Rows from block 4 of a small image classifier, named by matrix and row number. Rows with one number belong to one channel. Each number is 128 + 24 x the weight over its row's rms, rounded and kept within 0 to 255. All counts start at 0. Numbers have three digits each.
After each channel's rows are labels from the 100 images, of 14976, where the channel reaches its highest value: "responds to" is what is common among them. Only what is clearly more common there than usual is listed. The data: retinal OCT scans (Kermany 2017).
# r30: branch 2 reduce pointwise conv (model.blocks.4.r3.0.weight, 48x192x1x1), inputs 0-191
# b30: branch 2 3x3 conv (model.blocks.4.b3.0.weight, 72x48x3x3, transposed, each kernel summed), outputs 0-71

r30.46:164070080125118123163158159113149159065073199060135129101075147157123125112131105149170147121139144143082149137078107058139154137127109147093140086130137151155138133140112106132118142140114154154102138173153137124165109102136100110112102167116128097140131129096151124172126120141144139137127170105124110126136122140110111129117139100135158130102121120089109103123119120119132104106135117123128101100134117116141108134106113115115123139127122109106111139134122127114142112117138144118104108116156156136128075058116094102052136099121122119122102126118142125151121130133142145104
b30.46:132159114122064072120080133174132127143168102146125130125108104172150127120099190098140171166128118133120108137103146131155114142094148152127109124131103103143140128166129150119095146124153101125128118120148100124129
responds to: finding: drusen

r30.18:119134164129131124173092111117151190123106124133117089126182136174149128164109135156112085070151165158105090122088122111104144141143160103101179115149125120127154144124109070113126115122138121128076123127127145120119094131119103099112130121083145110122143131079123121125119116119116143153125112098151131117147116129117071080108147112115116118090124105075095138115107147116145113098133138108094121100141096119158107125099112116114112125117114101122103151123122130099146111118113115115096127117123112121105052103149135137089075139124125110114092141109157130161150111061137153109
b30.18:100140113114199113122179087112135172115084080128128108141141130121114109136137103117124100108144129146135130167149140151142144085153138116110111117095152107104133124086116122122153140133133116140119087147118071088146
responds to: finding: choroidal neovascularization; finding: diabetic macular edema

r30.21:133102133131133137138122149124160136109130127126131123118125146137124133154119126145128079075152145148086096139086121122121131143162120116094142143078095149114078072102087132109079155128080099123145080122142100136118098086143091118094119123141074138117079111146103118129124113135122118085135130099085126091073090109107144115124094123132109091131120107100124115125111086155083156099148085114138169092076107157136113143095115136103103128119124103138102112094132101107137123155091144109098170102157156125129123122127130136079145137107110092103128141082122112135127134129116128107
b30.21:133111116116086128141108147142177110113157127145124136121122112111136089083122143086142130136079136112106090098116119083126118125070138142167154145142113145098139112127122166151123115090135136074130140172155129128085
responds to: finding: diabetic macular edema

r30.14:115110148143139105149118137105131129101080135120128093102160147126136136105108122151118088106123150152100093131127156103103143111167152126130130153076104061109068066121109133118102083126110109110169102100108102100108112104073118130113163106150104107084093106159111120109099127104123101072141107121105167108069115117107160119125111129128117122138133110115125134124117080151081149101131077110128147120067132143104116126107111131114106089117116133119112089091130119114120124148101126118104151108105115111133151121105083101092150110128120103125110119112167126115108142139121160114
b30.14:112129113110053110139076133101148093107171156116093107132130118133093114095129118102130097108086114105108092080102109082114105135099086117129138126132119127123117117131119119134126116127142115101095138139137165136083
responds to: finding: drusen

r30.27:124096134124111133117093118095161138118149100138106117121167085143106164196105129141112121123149139122121127117119141126096117183150142106101150093174123058144178164120102094091126102119141115138094115115124167077114119143077102108109116119098172100116154119086116098120111127096101138171105106098164115107167108121126079070116162136094110106110141100100111118114131096122100138118104100131125148121100117127101129116121135110116134124125119114109122122113117133127147119131110128142130141118138129151119107081155149154082066142145121126137143087128152145132163123076136154100
b30.27:097121127106156146109171080086097141105109091097117106144171127110094138109125095163125100085113151128116137145132107137124135111110099109151091114116172129102111154109152098108176118148108141102098108101116108115139
responds to: finding: choroidal neovascularization

r30.1:139123104117110108189118108108155173117078147096119138091112164159133117117106089147142110089150155173128126113057101099124157126095105114076158086126144125136128131129109074128131123136139143135060120158138137121151100083126096090110100155077129101126136119066146133154123100124115137135135158101121114112127116133111072119090131090137151101065113106074082126131109131141144105101137130112118110101149118125157109136106114119121109151130131112143110133138121130107155112124139138108100123119141139117127056116120118114092136101117120089099108118107125119150120114130144128107
b30.1:092155118110132047126124107180137137118101085142138122135096114127140115117094159106137110139112101150117122134094131135150105098091132104097132119094111108132134112106101151116111131136121081130139085140124071092118
responds to: finding: diabetic macular edema

r30.12:096111099112104165121115175116124146127110096111119064113075102153090105124140111136100107094125131083110109120100130137124088133146104096100125116111122156146108111104113126144111144125108179146119128173145119114166142152145109138114129168124104119140113140131169132155130131134109142110126152108102117122111122136122125114124147131133169102131116121104134121125120121129109107105061119124102099110118105118155115068103119094098122068110114099106109152100086120108120101123084142129107104101179176154093105076101093104125122120129092080094086121111126130112098131145081126084
b30.12:145141128165092125133086187153119138139128139143161197140097131129132165128143164128150105154131114140156127130127158132148129160114168134167125122170096111101142135150149118131100127136142137107163158128191135131146
responds to: finding: choroidal neovascularization

r30.15:147135133110114096184124105118147170133100147127114143118136159150132114128088100156137113082146169170142128117076097129099159133103106116091175093107142126136111118133107083121117129139123131139078124163139132133153094060126102096112098157093113116130124125077132138165128090124119133127137174101112117117117117127107085126095116099142145103075120100086083106138116151159156128120129147118125134094162106145176117132124125114129118146130142102156126157147109145117164107140145133105113147128148134122125050134123133130113120095093138079087105123110091094133122118119135095095
b30.15:101110123116155058119147115158115134097088104136144136097101125105136106138109143106117093136136099126107134126091108135125096105109136098084116118096110077122128113093089117113116124097095086139150089131119092095134
responds to: finding: diabetic macular edema

r30.34:167121139164168123104206197164115113113126173118168094131132091133146136117154137146176213188132140094135189180157136126140112154192132182166110096136141136132131138173133137164132153128124143148124130137141125147138111134134132122130147134129135112128141119118149148128122135132172128126143154137141149137131137161167117117130131143139136166123145131143123113138127092125112118116117098135127108147107104119152127111125126154119123118096117128144121132114155133123138169125131146126127103118165158143108148121149138140105108096112195152150136170192110118106144183132145117104
b30.34:171108115151065140108094101101104097106130137096101094102102112108099156140138105092105101110127112092102124118110109126117112165111098119153106108129106104091114102125104086102097099115100131140090141133136149139114
responds to: finding: drusen

r30.44:176112137131112123120148135103154136121141148129112093114162081140129149173099129147158163141149140113125170115094131132108129198146146151086148099150138061138158160143134121077125101127129104131115134120096141099103116130067132122131110125118151100119156118112107078134118131105124130154106133121142124135154135111115101101135136157109111130135155125122131107114146104124110151137086109142135154072102100141113143105148145089132151121113139080098142130119091150149149087143119103146138154129142104157113149078167158165073067144138133162170123101135144140120179136093144144101
b30.44:106112118107132111102165073100089124106127093098110087105168124114115134111074099130097108097116157102106125142122103132121126138103115112146094100109160118119125168122149082109163104109115107127107108087114103127132
responds to: finding: drusen

r30.16:115114068105094139124139152105127140128097125091118098109091115140080107117136086134120118110139127107119109123100097124135110113120071130109135095108128166141112109120123113146117166126115171162089125169163123121180135120158121120129149158116112119138116126104169144146128117143116150116136155115108141133108128152117109133114149119140173114099121137110120098117132144105134114122085135142119107102132115112171119088119119085127147069110111107097120187132088149122099100111123136149121098131173158167117074102103104109138140127134100055068078131111119133120104126139093111068
b30.16:100149123136080105127083172146105168131128114142163186142093107139126116143106147109124097145168102139150122156124155139148127156122146110144121121144089088100134112113122116125093168118109113101158133104131114121186
responds to: finding: choroidal neovascularization

r30.45:139102092111112121153139132120149154111081151085125142115095147150119121106095085140145124102148138149138135133080107107109138113117084133092145098087132140144103092139113082127089141139100146148068133169143118133162094076136105095118113165088094120141101128070142131168136103134126134114127182096096107123099128133102083120089128085134155109072113107084080087147120135134133116120140128127131124115145121124170120132120128134116125134111132127141122152133133127118146132128140141118123132116160153135125040105113121115105136087110129088096096113109098111131112118127127104080
b30.45:113130137109095043129087129175121141108117100146141133117088092119146093137085168110127112164139098130124135140104128133143111129103140107126120124112090113121134100111096154129098131098092093107150109123124089101139
responds to: finding: diabetic macular edema

r30.30:100144140131131153129115062121153114157123120109127100109129127112141158109143125136106104140153139155169101127193198143140140096108149112173122080108124114123126117140154126090104134118107075131125145086127119095134121109124155115145125096130131104137117133123088137103132120115129137128133115152148143147117142161114128143120093123142102144115138134154115083145173093115081130160086085167118134102084107115107176061161176090114158121088160090117161133109102149177174101124105102159169131118159123163111136124138142146136114099121111134132117150107125123128142144103107131119
b30.30:106074133120103106126100134091116141081105123076134126092091108108109093135108108107091126124141100098116159145137078159100131137097103110096120122131094093120130107098129086126093129089101104137135130116111131130143
responds to: finding: normal

r30.43:114136144115109159129117040116153115143125129122112089121118121112133164126126131134116103143153133147137100111185214136138139110088148121178130109107120125129122117133143126079106145123106080134118139087134116102134115118133143112138120097130126122133112139119095131108129121127122133124125121143140128141112138158114128138119090120131103140114130131148114092140183102102087125171102091174125122097091116114126181072168174100129176126100160101117169149129112162187154104117116089165182117133160114177121124134144135144147110111119103137132084152103128118135147130096107135115
b30.43:105076130122109110125105132093114136084112124075129126088094112110107091148110106090083133121152095097123153143144082154100132136111102127089122121127094087121126101104111097124098126084096109144126128117108128121147
responds to: finding: diabetic macular edema

r30.2:169123126136140090168162141144115147108083213106143137118138152132152122105130118159213168143115158148124171154121104099143191143127119152130156064132153121148126139142129113147145120147139147143090144168139136129159128107112119117128132171106143085131147122095155137174126133123139136132161191105138149137133131132103103136126133140168153125107152127108124128126124144118154117129131151121142091092156124126172118133132122086157130151162137097102128161174088149125148093121166129121111089160151128142141102107133116122065127095113144116114137166129125125144135160134148124119
b30.2:139114114147105107100121103144109103123126125116123115080075134137140134136113143077101129134124095106101118111109119128119109133123136144111100105104073066139120099130102100102070114085113101179125109094124122112115
responds to: finding: drusen

r30.23:132088067122117138144141152124132157103097152084135126108069146154107101118140091144158135104132136127103146145070091112140138130128081129082148101107156155163107117125109107133114144150119162153097115189157126123173117094140096115106108186109103124127129126105160127183122110139117138113131180101094099109106115138101111125105145104142171095100108108094105106135121116139124137117116118134143139117133123138163120113113128125119120113116121119119114150127117125115136125137127149127117143117176172146121085066097086097074164096123121081097125121111116127135100132156123119080
b30.23:114142119128066101127064154163119120131128114158138155128094092125146105103114191097153139166108110123126105112091144104149100139081153119163125134137086136122143116115118150124087127109131124096141131129155109120114
responds to: finding: choroidal neovascularization; finding: diabetic macular edema

r30.11:123105119127114158158108145097176189110113118122111072117151137192130132143110124152106103091178153162115113105091138109108124137135146112089152093155130148139167152129098082110129129114135125138089132134132154119129109141142090105105107129095151106135144140074130108127130114139129145165101121094148109114159113140114076078107160101094123121096115099060093127112108110101124088092146107106095098098122099097125105146097111124104111137111115104129099132109130123101136107105116116116096105102122114125118073088137134130079095137137114118135106104113152140130142117094135157102
b30.11:117181130113148102112147106132120175149121077146144128186162126135129127136107125145148117126141139165159137177154168161164147120123144111123105113122170126123143152124142121115170133178145104117117109121126073110154
responds to: finding: choroidal neovascularization

r30.25:084149133110106132146126128128059117156210153168118120131142143114096084154158114122150104120079107109151101128155140161135129112083084107150125161130092148114143119129117113110095131125107091111117135110133128163084107086142117125121130112110132151134114133127091100118135113137155123139134074108140137125136125068105122123121122109134098143119116115109119117134112094159095150105115101116124172116092100151100115113104115128113105122128129100130105086110121099113130124154110093135111173116067092108129126129120126123148155187165131107084196144127157165138120147110110154141
b30.25:105147117101119124118128105125153124141131097130105071120134111093129103095097142075105134141084156125103126149122136149135132117078134122079093113121132053129139093104115151124131098114121111116127102133145111080095
responds to: finding: normal