config.toml
model = "image classifier"
train_examples = 98430
color_jitter = 0.2
eps = 1e-06
cautious_weight_decay = true
weight_decay = 0.0
Rows from block 5 of a small image classifier, named by matrix and row number. Each number is 500 + 25 x the weight over its row's rms, rounded and kept within 0 to 999. All counts start at 0. Numbers have three digits each.
After each channel's rows are labels from the 100 images, of 14976, where the channel reaches its highest value: "strongest on" is what is common among them. Only what is clearly more common there than usual is listed. The data: retinal OCT scans (Kermany 2017). In brackets: how many of the 100.
# r30: branch 2 reduce pointwise conv (model.blocks.5.r3.0.weight, 96x192x1x1), inputs 96-191

r30.34:494524503517536515512545480498507503497508519525506520505495530505503490497456497502493491501481482508487476504476506519510487468482492511488494513520493504513478511494507507509506475521475498490507488458489497471511543486485562517531496474525538511513460494485494479546514570457535423532
strongest on: finding: diabetic macular edema (71)

r30.11:500576505516477506553535536520511503501490538499467524547494533517554516500508483472506490508506510513501504479528508530522502509520513478507517473543485507482468471459497479477511510520494509502464494504509500492493531494500498507480504487537536494498490505491491526490518499514523520563
strongest on: finding: drusen (88)

r30.69:504512505488498506518505524492501505530505529502484525504488494486510552498523501548520506503488513503491516542514495493502489475459508530513494574500509508554503548549488541530501481505530490492576509483516501480499463531519498523518528477475484506528492548531531559508454493533488478493
strongest on: finding: normal (99)

r30.89:493521497519533514503532479487498499509506518519508524508481521504502491496462495493490497504487495521488491527493504528504487484492510506501497503530492511505492504492502497493511483514495497503494486471502505481510543458493567490505499475505534489485460503507495469537493567429533446529
strongest on: finding: diabetic macular edema (72)

r30.47:502502506522479506493521474494500510500483483499503513486496493480468494504480490505511505503491491512487499494511505492509494477500477504506502497519502510499483497485472504494496490479539519505509490478506500483476480493496507490492494448482483461494469500539470566480442491500493510502
strongest on: finding: diabetic macular edema (46)

r30.65:478499519486471504501563463470492523500523462489489494492465472492484491507486494510512500496490476479494485482488511476492501472531454495489498488479504504494481499489513507509481481455512530521508497489491501500512481490493508496487491487494489493497472503543481510503473505486487479489
strongest on: finding: diabetic macular edema (46)

r30.60:511516495495487512525526520491503478522503522514508516513494492499517547498510500529517516512489514489490525522522528494513492483493512499521486532522511510520482523516500526518508495496540507505545502488520500489515455537514492492494516469473503466510484526553513639494488486567494475509
strongest on: finding: normal (97)

r30.73:508512536501484502531544545526505537485501507487474494511494519506523490508499476492521484506496511486489504498510511501522502507516513489501499507523479500508478498507499489472490509481482509509492510502509494482492526510479491531500482525545515538516471508464486495485575496513502496539
strongest on: finding: drusen (93)

r30.77:507489520475521493504541472490506518473533464501523489494513498496473465506459506494501498504482477497485486494456505463505502465485483495493504488507484504491484490495513494491508457471462513489490495459477482457506491490473524512513487509496487520501472497463490453538564538475485429481
strongest on: finding: diabetic macular edema (60)

r30.57:478499508477554495510550480463493504505511471483553508496466480501500509515480504524503500501492457457502464491449491476501513485535459495471495497491502511497482502499525524524478495478487527512529508504462496517517470496455512508508462502513503520502453483494476482514552514484494438485
strongest on: finding: diabetic macular edema (87)

r30.45:488507498479575499507541460489500490505500510488546513494498505497489501484504515512447505496483501520492501489486452493483490478473483503498488494490514513503497507494484508519502481486494463450508484484499510494484474496483506510518490476512530499510501464504492486525531526486516449490
strongest on: finding: diabetic macular edema (85)

r30.76:508503498501494507490531489488499491518483485501508512491506485482486523498503488516525510509478502503481509511512529479508487475492497507510500511513511508512483516497498510496504486471534513510518488472508495479497472519506502490489505438484508450501480504546478617479475490535509506511
strongest on: finding: normal (87)

r30.20:495584504514485509552527535507505504504489549501464532539491532511550526501496492477517490505498493503492489480516510521525499496515496480503502496540492507498463488467494486488509498516499511507476496490507500490499523496498509520496504484538532506505487512491497530493500505505520499562
strongest on: finding: drusen (87)

r30.1:513518500493492506520506529496508495530501532506494525507489492492512556499512502540517509515486514495490522547522513492511492484475517519514489557518509509538495537536492536521512489503537500505562504485519505484505461539518496504504523469471496488518484538540526597495465485559493476501
strongest on: finding: normal (99)

r30.22:489471490510437477515510509494493487478520504507462457477479476479472475494465453498545480476501485464494498449499536480507504492466460488483487502493460482497459500515522500495468485500481510526506507482483478473524481503512464480480506476465457515485510507501507505475487461521456527461
strongest on: finding: diabetic macular edema (38)

r30.63:492494474496433484487495492501498471468484506493485477499477486505500487492512493517492501493505502491506515492516481514494498517483508522504496534505495496521496533531491509506493508525489483487507511515504507511490485521489440489490483495463468469503495490490462527398594429541471515495
strongest on: finding: normal (79)

r30.88:512497508500507498499531483478504512492544483532508482502514502493488486501442502499496500496480481479477484511476500475502494456476479493496493491485479500493483493502513505511502450480473512486512493443490487453516490485477528509514485488489482523502455510487500462551531543462480425474
strongest on: finding: diabetic macular edema (51)

r30.48:506491525496542499501532488490503525494523497502509500479504520484472484502482498481504496499488465496481474475465506477512493474469464510485501506479483492500469493501501489499485458492459502490489498448479489450494501493500542536542507480520509553523491502465505448534547540468506419511
strongest on: finding: diabetic macular edema (57)

r30.52:490534498520533520513526486500491495497502526519499522513495540506510488488467499495460495502487514539485505526508481537502476480466522509508490503538501516513496507496486504495522482521503475473493471457507502475495548460495540499513498474520545486495478486508496457528508553434543435547
strongest on: finding: diabetic macular edema (75)

r30.41:498469545503439487499514488507500545464523488507475472484515478503481460490534498498507500502509507528505509488518504530504499520487506510502507526526497501518511514524483498464496516503493480487496505518507506503479516503495452492491479506451452488500510516456507499436583439512473530499
strongest on: finding: choroidal neovascularization (63); finding: drusen (36)

r30.80:492510500497574508505514461492501506498502528515519515496500518492486487485481512510437498493473493539484495510481450512489477466446502524501491515497500503525493518507470507525515473513491452430513484443495502472472495488475531523537488467501510516519484485471505470555537547459508420496
strongest on: finding: diabetic macular edema (85)

r30.10:500514501497539506500540466482500503502523501518515508498498509500488486498460505507484499495484481494484480497476499499498488469478481506489489500500490505506477503501508506516505475502483502483508489456484501469507499490477554514527490469510511513512456498488496483552531557459515413501
strongest on: finding: diabetic macular edema (66)

r30.50:506517537500480499538535561519501540493504520478470505520488515503528508504503478490524484505493502495483494504502509500525497496511511500496502517527485501512479504509498497479493498485482507511495511491497494473493518503483489540507486522541504550520474509458497494487562489506496480531
strongest on: finding: drusen (93)

r30.42:488502482497551496486530448486499466491493507491561495497505512502475449484511525505445515516490526538501529515518447511508490482487533519519502508531522522523522512514460499490524489485502457437501496487523516504462501490486481491516493483494526475489504440498482449501521496486517484501
strongest on: finding: diabetic macular edema (100)

r30.15:497555499513512513530539509511506496501484552511493527521492557507527502496479494492502493507496499522491493520509515526523495486489518509498502515539497503517485504485495496496506490523491501492489491485500504480504534483510518528529516488537550509514498488499493479513506522465541461576
strongest on: finding: drusen (87)

r30.5:481468477511493486515499516469490479494511494494484477463453475449468474498454443484561475485487475482475479466475540463505499474464476506480505502495474478498463491490532488471473462481480525531483497449475463451524486491526487488503532462457434522488525524501532487513454497503468521440
strongest on: finding: choroidal neovascularization (91)

r30.54:506507485501428496492508499479495485503466524499467494507482498497507512504509493520532511520486512525493516562520507527516500492520544544519514558546498510546514540544487519494518506524521502515525510502515510510497467519493449501506486506465494464516445499526468525438522448524503490515
strongest on: finding: normal (87)

r30.56:493509501509540509501522470484495499500513512514511518498485520499491484491460501507472494499482500520484491513494492519496485468468496512500488506513496510512489513499499507505510479508495483475506489451500500473502525477488560503523501469508517498503470498502499469556511575443519411516
strongest on: finding: diabetic macular edema (75)

r30.33:494514497517535514499532478493500497507519520522510517500483521499493486495458502506493498504484494511487487519486509519505488478480500511497489506516491508514484509496507505503508481512488499492507484463493499468513536474494568507520499472508520498508467501501497466549508578437526428521
strongest on: finding: diabetic macular edema (70)