config.yaml
crop_scale_min: 0.5
translate: 0.12
num_classes: 4
norm: "batchnorm"
widths: [96, 192, 384]
learning_rate: 0.0046
beta1: 0.9
beta2: 0.999
cautious_weight_decay: true
final_lr_fraction: 0.01
warmup_steps: 520
Rows from block 2, named by matrix and row number. Each number is 128 + 24 x the weight over its row's rms, rounded and kept within 0 to 255. All counts start at 0. Numbers have three digits each. After the name is the row's rms in percent of the matrix's.
# b520: branch 3 second 3x3 conv (model.blocks.2.b5.2.0.weight, 48x48x3x3), inputs 36-47, a 3x3 kernel for each
b520.0 081:116113095141126084152151125099107090142130091131090057117132151107129150119140143148142134143133096120116091142129109146148129134135149100119128094102123105105114092107088126124105124145132097084074089100066102103079050095087070114100089130130119129117104110112109138140104104088128114091134129120180169131134139132095099115
b520.1 111:107120127121130123149159149111104121094101115159165142123134168170170202167152170109127111096103103117122123171144115160150142131119128138132139139126141138132127136149136113125113132149136114111085074077074114117118119135124123124131103138158104092102116106126133133135119134131113129126115138138115120116140147148154158162
b520.2 098:071052071110097083147124090132105099121119132089077090105123124090115127091133152134121122150136123155140103121126104163163113161179146134148136094111141131122159107099104124116103123121105150135135152128117123110081110124137088111113089118122143137111128122103127125127065059077109092090097083084121138143133150156124139151
b520.3 096:164149147139148130090100080141163134162164142154134106114082094086092076108121111168161154129128106123135105091113102084108066140152120116123104125132136136134163157155146120123107109124105184204200136141131118139120122185196115156186126113134117140149108133164100112137133133143116129118128112107111108120116101103106123106
b520.4 113:145124101155115104132105097132112117116125135101106133152123165111115175107127205112122141119111111114107108153103081172117093162114081144117083135111087139114105128111107129105090131114110135127126140124107144124104133183141113155128121162125158142103125110100138135116124109090124103094112108117126152204103119188115113151
b520.5 087:137139135129138129134133114123125105151138115200171129093110148064115149087116140141135120126134115125123096135128131123125131099110118125127140102106130071081088133143135121139129114128116129126116112121119119114098067104131095113138080107125122129143111112148096104134130123135125128133157149141141149147116116102094093104
b520.6 111:103101095105106101124118105119114104191150097185129072116134143140133136149108114119116110109109108103110111130143139135134130144141128112131134092107143092106140100107103091092104115123124116120119115115120112118132120156150144144145126135151104137152097127149105129145095090089116103097139118091133128141123111126118117111
b520.7 101:113120118143138121104098081110109099163134108188160122125150123143154142134129139124131133143129121080083094143142141154145140178158150140152164135154179183198209121124117119112103099095094108115124138135132104109123116136130147161160132168185114127141143171160152180163101101102135117087126106068139121112103081078096112107
b520.8 091:150126127149141169081089137145114126143134141128151151093125121096133122113128118107115110125134148111120140106104126128134149135139132151156148154144108172174148139129135124121142098102123111096076122117123107110122145124110154137097158154143095084080166149132148145136154141147143140158075081119144134137124115106133137129
b520.9 095:111110100160151133158155154093099100099110112130129130142121077096095093080109139126119117148140133134126107090096111076099107132136140103113120110121121144136115119112107152150137134125116117100101156139132138135103143122128123122123115115110144141109115122105123121111110115108153161148162164163190203174143146130097097110
b520.10 103:096084069136124120133142143093108094121114087162154138117122115105123128118156152138134121142145138088089081118120108114107070135124111128122114111103098111098092109105100129128136116138143103091082112116115076090074106086079089100097120120131098106097078092091102113108088087076132120108159161169116104085123128120127123120
b520.11 100:140126134126124116129123091126132137160140141170135106116093098082118111119144176146139142119121115121133107125116106126123079143154108112121116090100120092109148140137141102109115121130114156160160116117116113119104089147148096149137102129131132138120094104115103143154125122144133125128155129107118121151134125121106100096
b520.12 103:096106102103096094134122096131125111165163126177160130133138115097112114078098132144137134151127116128112094087098102083106110133145151094122131094126143119130150119112101130113110105108093138120122159132124133127117108134098103145103099112084138159146116122113136147150091103108106102091153136105178199177164159147112111113
b520.13 099:150140139118118111120099060135136131158142146155123093099094093092124115114147164145143145122125117139143107108110089117114073157166132128139125082109130090114152143142141101108108119122091161172171119119124115123096120159164102135126094094099104117118094109126109137161132130145122114112141106077123127140129123111114116109
b520.14 122:122126140139140153151158154128121125148123116183148133154151150084109108089138134126121133120125143111118111138143144134134118127112103131138118102098081077066063124124140127135147108121122122117132123130148113115105100115126116140146110127116155148149114121129074080104119115126149134152169156160078077095099116118092094097
b520.15 100:138147147131135115154145127084071087135110097146117104104121148126123142142137151125131132109112107130120120157155157152138138139125132126125135118128146118135139126142138096105093134128120107116116087097097124119114106103099122129126105134131096108123105131133122147142128132123111104083136127107129120136093086125083091120
b520.16 090:129115114111109101128111084101101087126138132118122101118127111094109119076093137158140135159157146161152120062084090092113095121145139103131130116117122121111121105085081110102095130123107148115101144131121127132100101133105109134096111109096148154126111099092121109105098095100136115096153142133179187171142128121107108103
b520.17 100:134136128159160146159188159118123131142141137167128094166176204170171195095094094135110116135131142138151147168152148157154152100100103120124118110117125089101102130126126146150140136152137121108109127130144136144145087128116071122140070119140158118093121116139106110133123128115115122117131137125156155127111109098099107117
b520.18 093:135135122156158137175189159121130129163147124206165131150150170135142163065083110131121117133130128128127122155143138151142145087086088138142139105114117072079073127128123146155129138147131097086084121126135140139133091119124073108139085126149139125125121115129114107127125132119146151139177176166127128110115113104100110113
b520.19 105:135146146135137119157142124084079094126113108131121113105130144120129151126134159132140139121119108126112110148145151141135146136126138122124136130139146126143141137151146100107094134120115121135131096111098118111108098091082123130112105130120093105116114142133129155151132135129120113092135127103125116126097089114082085110
b520.20 083:149144139128138127125122129083091101087086084078080068095106106110107103112116122113112100112111094113122118099087082104099092149145137125118108139138138145163160137131111131126102124127129110104103121110098120116128143147146137136146111123148125105123117117131107108114126142143109119114118119123185180166165164149130143140
b520.21 095:111116106134135100121132121118117104117084076124096082106129157092130183089129180123126120133127092132134128127131124119124127139137147113117123125133152134145151132141125124127094102132133111117107095111061092108108068090096089113134082124139086114131114139136117142147122128119120119090128130116179165156118121135104115118
b520.22 116:134148133127126107136129113114110115139117116144118097111145163119142163121135165136138133129119099135123120144144140135135142122117130121129139122132145120128125134149132099099083133134126119133123091101081118117111072070059111115097109127110089107115105135134136164154137142119110107089124116089099085094087096116073082105
b520.23 101:120124111143140110133139117098095087130098078156122094116127148111134180113144182132134128135126090120118117146146138132124129137130141109128139116128154132143151128135122117123087103123122115123117094101067084096101051077073095112133092125142087113126108140141118151152122126110124116084138135108172160151118116130099109116
b520.24 089:130135133144147138151168146128129132166142120196154131146150165130142154069081090136117117128125137123124122145139137152142140104095097126133131102108109068070067115117123135144134125136126095086092115124133128124119083115113067110138068123132143126125122113126101089103131129126143138140169164166127132109101108101083089098
b520.25 089:150140135120122113124123127083101107114133124107121109078089086135116079150131123120117107100101094105109115094081073110099082135139126095083082134130130150161162133123112126112101125125130125114110094088086107108122126124113125115134110114144116094112108104122097098107127129134123127118116120123180187170177185163123133127
b520.26 096:141130132138152135135139105149162139154154136194180148105107148101110148100109123137135124128135121119121094127133120125126124117115116136139135133132140125122135146150129134148126127131104143148141117136138125132118120161199126152198142161185116141170117126168113111138114132142115136137136128117103100100131121107134139135
b520.27 101:131115102156124101122107127110107119088112153098100141152131140131141166137157189111105126127114130117112118147107109180115098170118093145130113131104087136108095113096091120107106120115115131102097122110116125127110140178123132166124126181141167138089130113096134140110110108086119110094111121137114143184113120171120124141
b520.28 096:091085079113107101129138136095113107106111094149144126126114100119130123133149149140138129140138132090091079124121100113106072125122109126126121098087088087078082102104100112122119119140143099093096103106109072080076101091086110100099128121128124116108093097102104116112084086080118114103157157158095078062130131108137132116
b520.29 082:133121092138116090153149132080093098125131120125111091101108124092121161084130161150138128163155117146143130117124121117122101124122112094109110118108107152139121121097079140131110110119114181139112137131090108123108084115112104108085132146133111123096098092081122128122114113104121105090149144138192196171133123116104115121
b520.30 091:117136143138144130120128113093114122145135131137129147115105109124122146129140164136140143145131130106095102153154155157147138150133120134139155143156170174188186123137142129125108122122118112126141147138135105101107117137114146165166126167180110115122147169161128146131111121122121117100117131138116113121093073094119126123
b520.31 083:131142144121135145113130125133132134149115107178131114159160162112106111080097102129107132123126143114117113140142137144129106106103101113130114071072078070064065123117132123128134090097096114113127117129142099109098093123136103121144094117115132139143084097114079100122133131128140138143133132139088077083106113116111109098
b520.32 107:154144145129137123109110074154154145167154149164132103101087089073119111122143160158153150119126121130142105104102090108100064153151113123128127121116137097102128146145144101112114114124105178187184121135133118131109114164180126135145099103113132163168083099133088105124130134148121119119136117097119121140126115106090094085
b520.33 104:113123107068072057111136120145139127113098107113079080093099101101096095109085083120125127134127114144144130121112110102104101091102115118105100124122120131124127112120103118103081141153137132147133133130108143150136126138126124153151116153155084102114128151158149156149124124109099108090132147139130114091114112114113106115
b520.34 111:096093082109098063149134097108115110137144135132120109105127110133165141153184153142132123161152125129117076131123097159140094161163153125145149099115140106112145109113108113115093133139113119107110108112098096107066090121102094110067122113085114118099095110096128154149081088093118107081147136118154147123146150138119125121
b520.35 108:159151139142144122102121089137130099162161157158136127117098136092075094093084075159150153145147126137144112113105087090102090092091094123118093123111104144133136150146130134139116122131101157174174142163149121139112088146174106149178108128142118120117119127149130133146127123118119126120107117107089082095095088087101114121
b520.36 096:146132128142130113129127140076098107112131123098110091091095089159134107165149138114120103103102096119121133094079070114109097125137131088076074130123118150165160130120111129116113124127137121113102119108104118116134136120106129110133100103142118091103106100112110111126123128128128127121113120126203204180165179155108121121
b520.37 086:118117122146144150150153149121106099167130102189152134146127127086098096096127145139130133120130145108115114135127123127109078124118097112122121100100094082076080123116128137141146117128125113106119122128147108105109104115119106137151110136133122113127120102109093090092113101105186164158191190190093098108103114115118110104
b520.38 098:162157155136143129097103075156155135156145142160132109125104105074082068104112100159153149142141116139142108111117108074088070095111092111106098094101105089113136157158148118132114106117101180205203146165149130140119098150178122139153108104121125133134081099128108134162137140151120128127128112098097098121109105103100113104
b520.39 109:149144151142144142083091066155151151161140147161126112140128115077093076105134131144136145145141128127131112122125122093108078098109085126124103097113108096114129147150147118127120079090071161175183140151146107112094103153162126154146116121107148154138074101125078113137139144159135137144125108094108123149118130132090099084
b520.40 104:113118094104092110104110099120126108211174114179125087185159145122120123103127134125122123105097110095100101098131126122145132162167152091120126118132147137126142111111109098088107121121115108122132107110127105124133107134166111129165100126161120167160124143141111121132083081082109094090123114092133137158114102139104104119
b520.41 106:130128140138135141123125111125127128152125115175141116119112112063099097110151149135131144127132135109118097123128119119122086127123098136140128099103099079073080138135144119134143092110113136138153120127135089102082110129136104125122097111104125137132077092113083098106120118135143128136160140134093087103102110102088091092
b520.42 113:136116111136128114116099065112115116145141139156140113088096099082131124115161160147143133145144127149147106111113095112112064152151128131145142102120136096112139141134130124130129110112096158156154135132130111122088116141140107130106086088072109123112073096110091122137106104118127112105146118100155160152125124107098104104
b520.43 089:112115106146147127081094098096094090111091084135121115092132142070104146065099147118119113141133106099104109122122122119114118168148135135137131140143146153164168128125115126129101078097099107118124134140117080101109111141147115142159095135157105132150127153150113137139110119122116120105097102095170179169125124127111113115
b520.44 102:111112101117129118146133102083096097115147145119137146152140089112119110120119137148131129132135140130125091081094088089099086139134126093116123118124121140143143119105088115115108131120089139110101133124127123125087139140103138155109143157113168148095147131103143147121109114102143140115174179163170191159140133122102095105
b520.45 106:121147167102136158129141148101122146115128143131108095201174137210152106111068061120118152110119171157176204133137147151172179097085087119123121100115127085099102118127152105119151122130141143142160112117160135153174109109119094100122100097104170155130131128125105101096126145155103120143108107102121099072103091094107108113
b520.46 110:153161151106111135136127118136142147100126144112110090131139130155140114149138127127128126097098112140138140136146156113132152109103120140135142152160158083101101152145137092094115144135135138136121079094125128129134132117094134143116093104088151148128124135147093117129184185170100105123140124108132106085146124097126127106
b520.47 106:132141130134134109148142126087084086126102088151119098118130149123128160127135166132134133121117098132117118150149149147137141131123132118125141122132155121136140128138127098104080122123125115123115089097082106105108080077073114117124101126129083101116113142146122149148125129117109102080137127109139127132104096125091095117